Weights of a small encoder-decoder audio transcriber: encoder arch crnn, encoder depths [1, 2, 1].
Rows from block 3 of the audio encoder of a small encoder-decoder audio transcriber, named by matrix and row number. Each number is 128 + 32 x the weight over its row's rms, rounded and kept within 0 to 255. All counts start at 0. Numbers have three digits each. After the name is the row's rms in percent of the matrix's.
After each channel's rows are labels from the 100 clips, of 14848, where the channel reaches its highest value: "strongest on" is what is common among them. Only what is clearly more common there than usual is listed. The data: short read English sentences (LibriTTS-R).
# conv: width-3 conv (encoder.blocks.3.conv.weight, 96x96x3, each kernel summed), inputs 0-95

conv.54 080:098087189129056132147117073072154135123051103150061108189152098178154132161156140162104130114113173153147109159145134123083144176180176177149130159173149075167124148137144156136126160161142108174116106088099097091139159113098138195100141106147093165107174153140114116158119166153145114126
strongest on: voice: male

conv.58 149:129163146109113110073139126144091132161122125097127093156125085094153086154135172097120154143086130151124086134164091091070070161124058139118118108112164130119130078088139157100121148096087106070099157078090092139121078102111097163086163121163087050066114161103082077169103168131124098104
strongest on: the word "i"

conv.7 085:149075135128144053138159143125134153120070126072105165140118114032156112104122126145151187119134145133163157113127076153105118088147065105093117153158126091133135123139153143154143122091155095131156170101172216103159189156148124160099110137102020113097127108142124121091163134093137105125
strongest on: the word "what"

conv.3 096:181154141108170128166123161169199193144112125095107060098124115083107104079115060162111142113152075164177132086107125111065145107138128138066088140154136123124113118113108180150136061135140150175049131084136174117139123135103136133129111126131068119142167118142191148108119138138134181168
strongest on: voice: female

conv.79 102:093124175108087178126141125102131179145182151136107058158148125136163133120179128112107115144132027142142150132189150143104162151122162155153129130116127195131157108092095142134118082112068124092016145183103102148107144112130141144075118124156121122115138168126178127112128128162080071101
strongest on: the word "is"

conv.70 115:137121131158142047133110134137135107117135118139082125114134122136144089073107082134128100137110118120140127089076009083088112057106113028127120132136148091114083131106113132128118129161153124156040134155141089115141128105146126144137116107115054167171137113131133135125064114099084151073
strongest on: the word "you"

conv.48 088:142129125165145070115107140150103129106057119085128103102117064117138107077127076175169150166079147124127151153140114092109093142148101161149143093064105078120141120143169154072097122135144076129157110096111100137077161168123161180147097161164068132124061127142078116142131162046168156142
strongest on: voice: male

conv.75 127:095133094107097131147151134097113099149155124179136182139182117210078128124107122110100111096090115098109130176153137174030159149176150163124162108148129087107136158113121133098147073114092076136096091107108115074132169137164133143114168119150084198193115069119161094118095102102105113117
strongest on: the word "i"

conv.9 099:088101228083133089118167029109103140132077172142097151142141154118101145123183143153137102100101181138112135159115104125164127078075105132154110149152174105145139144158156139116152143092139134119138118150135076092095085174135146164145116069074127160123074100152133127139102078074075140154
strongest on: voice: female

conv.43 181:107128203144192139167146110114119166131116128125151090087100188179145114138145147150164114091147146104110183165099148142116206094122225100121128107108094152129107129171154113126133133177142157129138202191158104136130132107144133104167142113106130195173120124072136107068116082117073136128
strongest on: voice: female

conv.1 157:111131113131080116114098113111107077145108082121084103068153096178131169135115157110117071148089125075084111113131177122123127144131183172142184100105088148151125058100156123108125131098061016120128121107067116120087092126077146133078104176154123157087118145170146125139115136098119102108
strongest on: voice: female; the word "i"

conv.35 106:165190133172185070128098148180146155111163109129122117139131142084141091149172115080137173132140148178114110125167107156210118124140091073125108115121120133113084103089133136110124177173155128146150163048127140110147150146133129096125172099161119105078112155109078117214145183122199123106
strongest on: voice: male; the word "you"; the word "are"

conv.42 116:100152119132058106148100129125074119179130117151146112147155139170162102085116157118073144110144113134154118156163127145106164162100152156048138076127108068131090130139154174132131154029077063052131142119130092111131110138163129152149183105166160131050149126099152108143081160124110126138
strongest on: voice: female; the word "i"

conv.8 102:158138097145154100166131161152142173143168159130108090240152153154101141192131155155140159146119071126129159173127147123075128119159066123139087130124102149087090144070115083124143031104117138076135106163131130138119123127094149133129123136118035056151138112121144094089096123149123122123
strongest on: the word "is"

conv.45 073:154120113117143095197082150183146165148171193184142088203147178153085164138116164137085169128127115148075169199136141141119112161126102129167146180176141132106120109159066136103135113128113177113087101151165177058108190134141140162145149110131147095139129127123118132081122171124159121102
strongest on: voice: male

conv.15 101:129147132121125105129198168108147145142127147088163096224115148119115212203136122102140172160148166151126138149172189166121119173175128177191119149171166186153137176122152124147150125107107127069147121112134163138130146148104151116124158133168157060080153103124142135184119148133149112169
strongest on: voice: male

conv.65 147:126172092121140109117090074134112112124124105132098128084121116058175044052107113109114151131094113137150060093127078063121092099132128069025125113094106092110115124111122147077087110146143144142105137110180114135163104112140060086090112091126090113127070146130124102141154114116136149114
strongest on: the word "you"

conv.6 104:143116154097133080181168141110105136157125145149044151203124138194031165118133066083105147090144111107112144134098113140033145119116116175123121122122186148130090188107136126098088066135140121112109121113104107089111153165181111157124153113135090127146117119114176116151122103122095101164
strongest on: the word "what"

conv.55 092:159108148121138104137119098137127124123112134191124145075152113181112154162128106112138083139121162130115132133113127109066161139129151123177144144154174096127079151102126118115106138190183166204000077075118106110123157085136136171111140147143053165145162110139077133162135159166141126129
strongest on: voice: male

conv.49 066:126134126089082123152065192119153112131093078076080128135078108162196199086118137203133104133147093127117108106136081093030133135136134151083131137134152107136119156134107113123127099067099165131110132125130112141110126133142142113147108149144047133182163112092139115122107132169217136144
strongest on: voice: male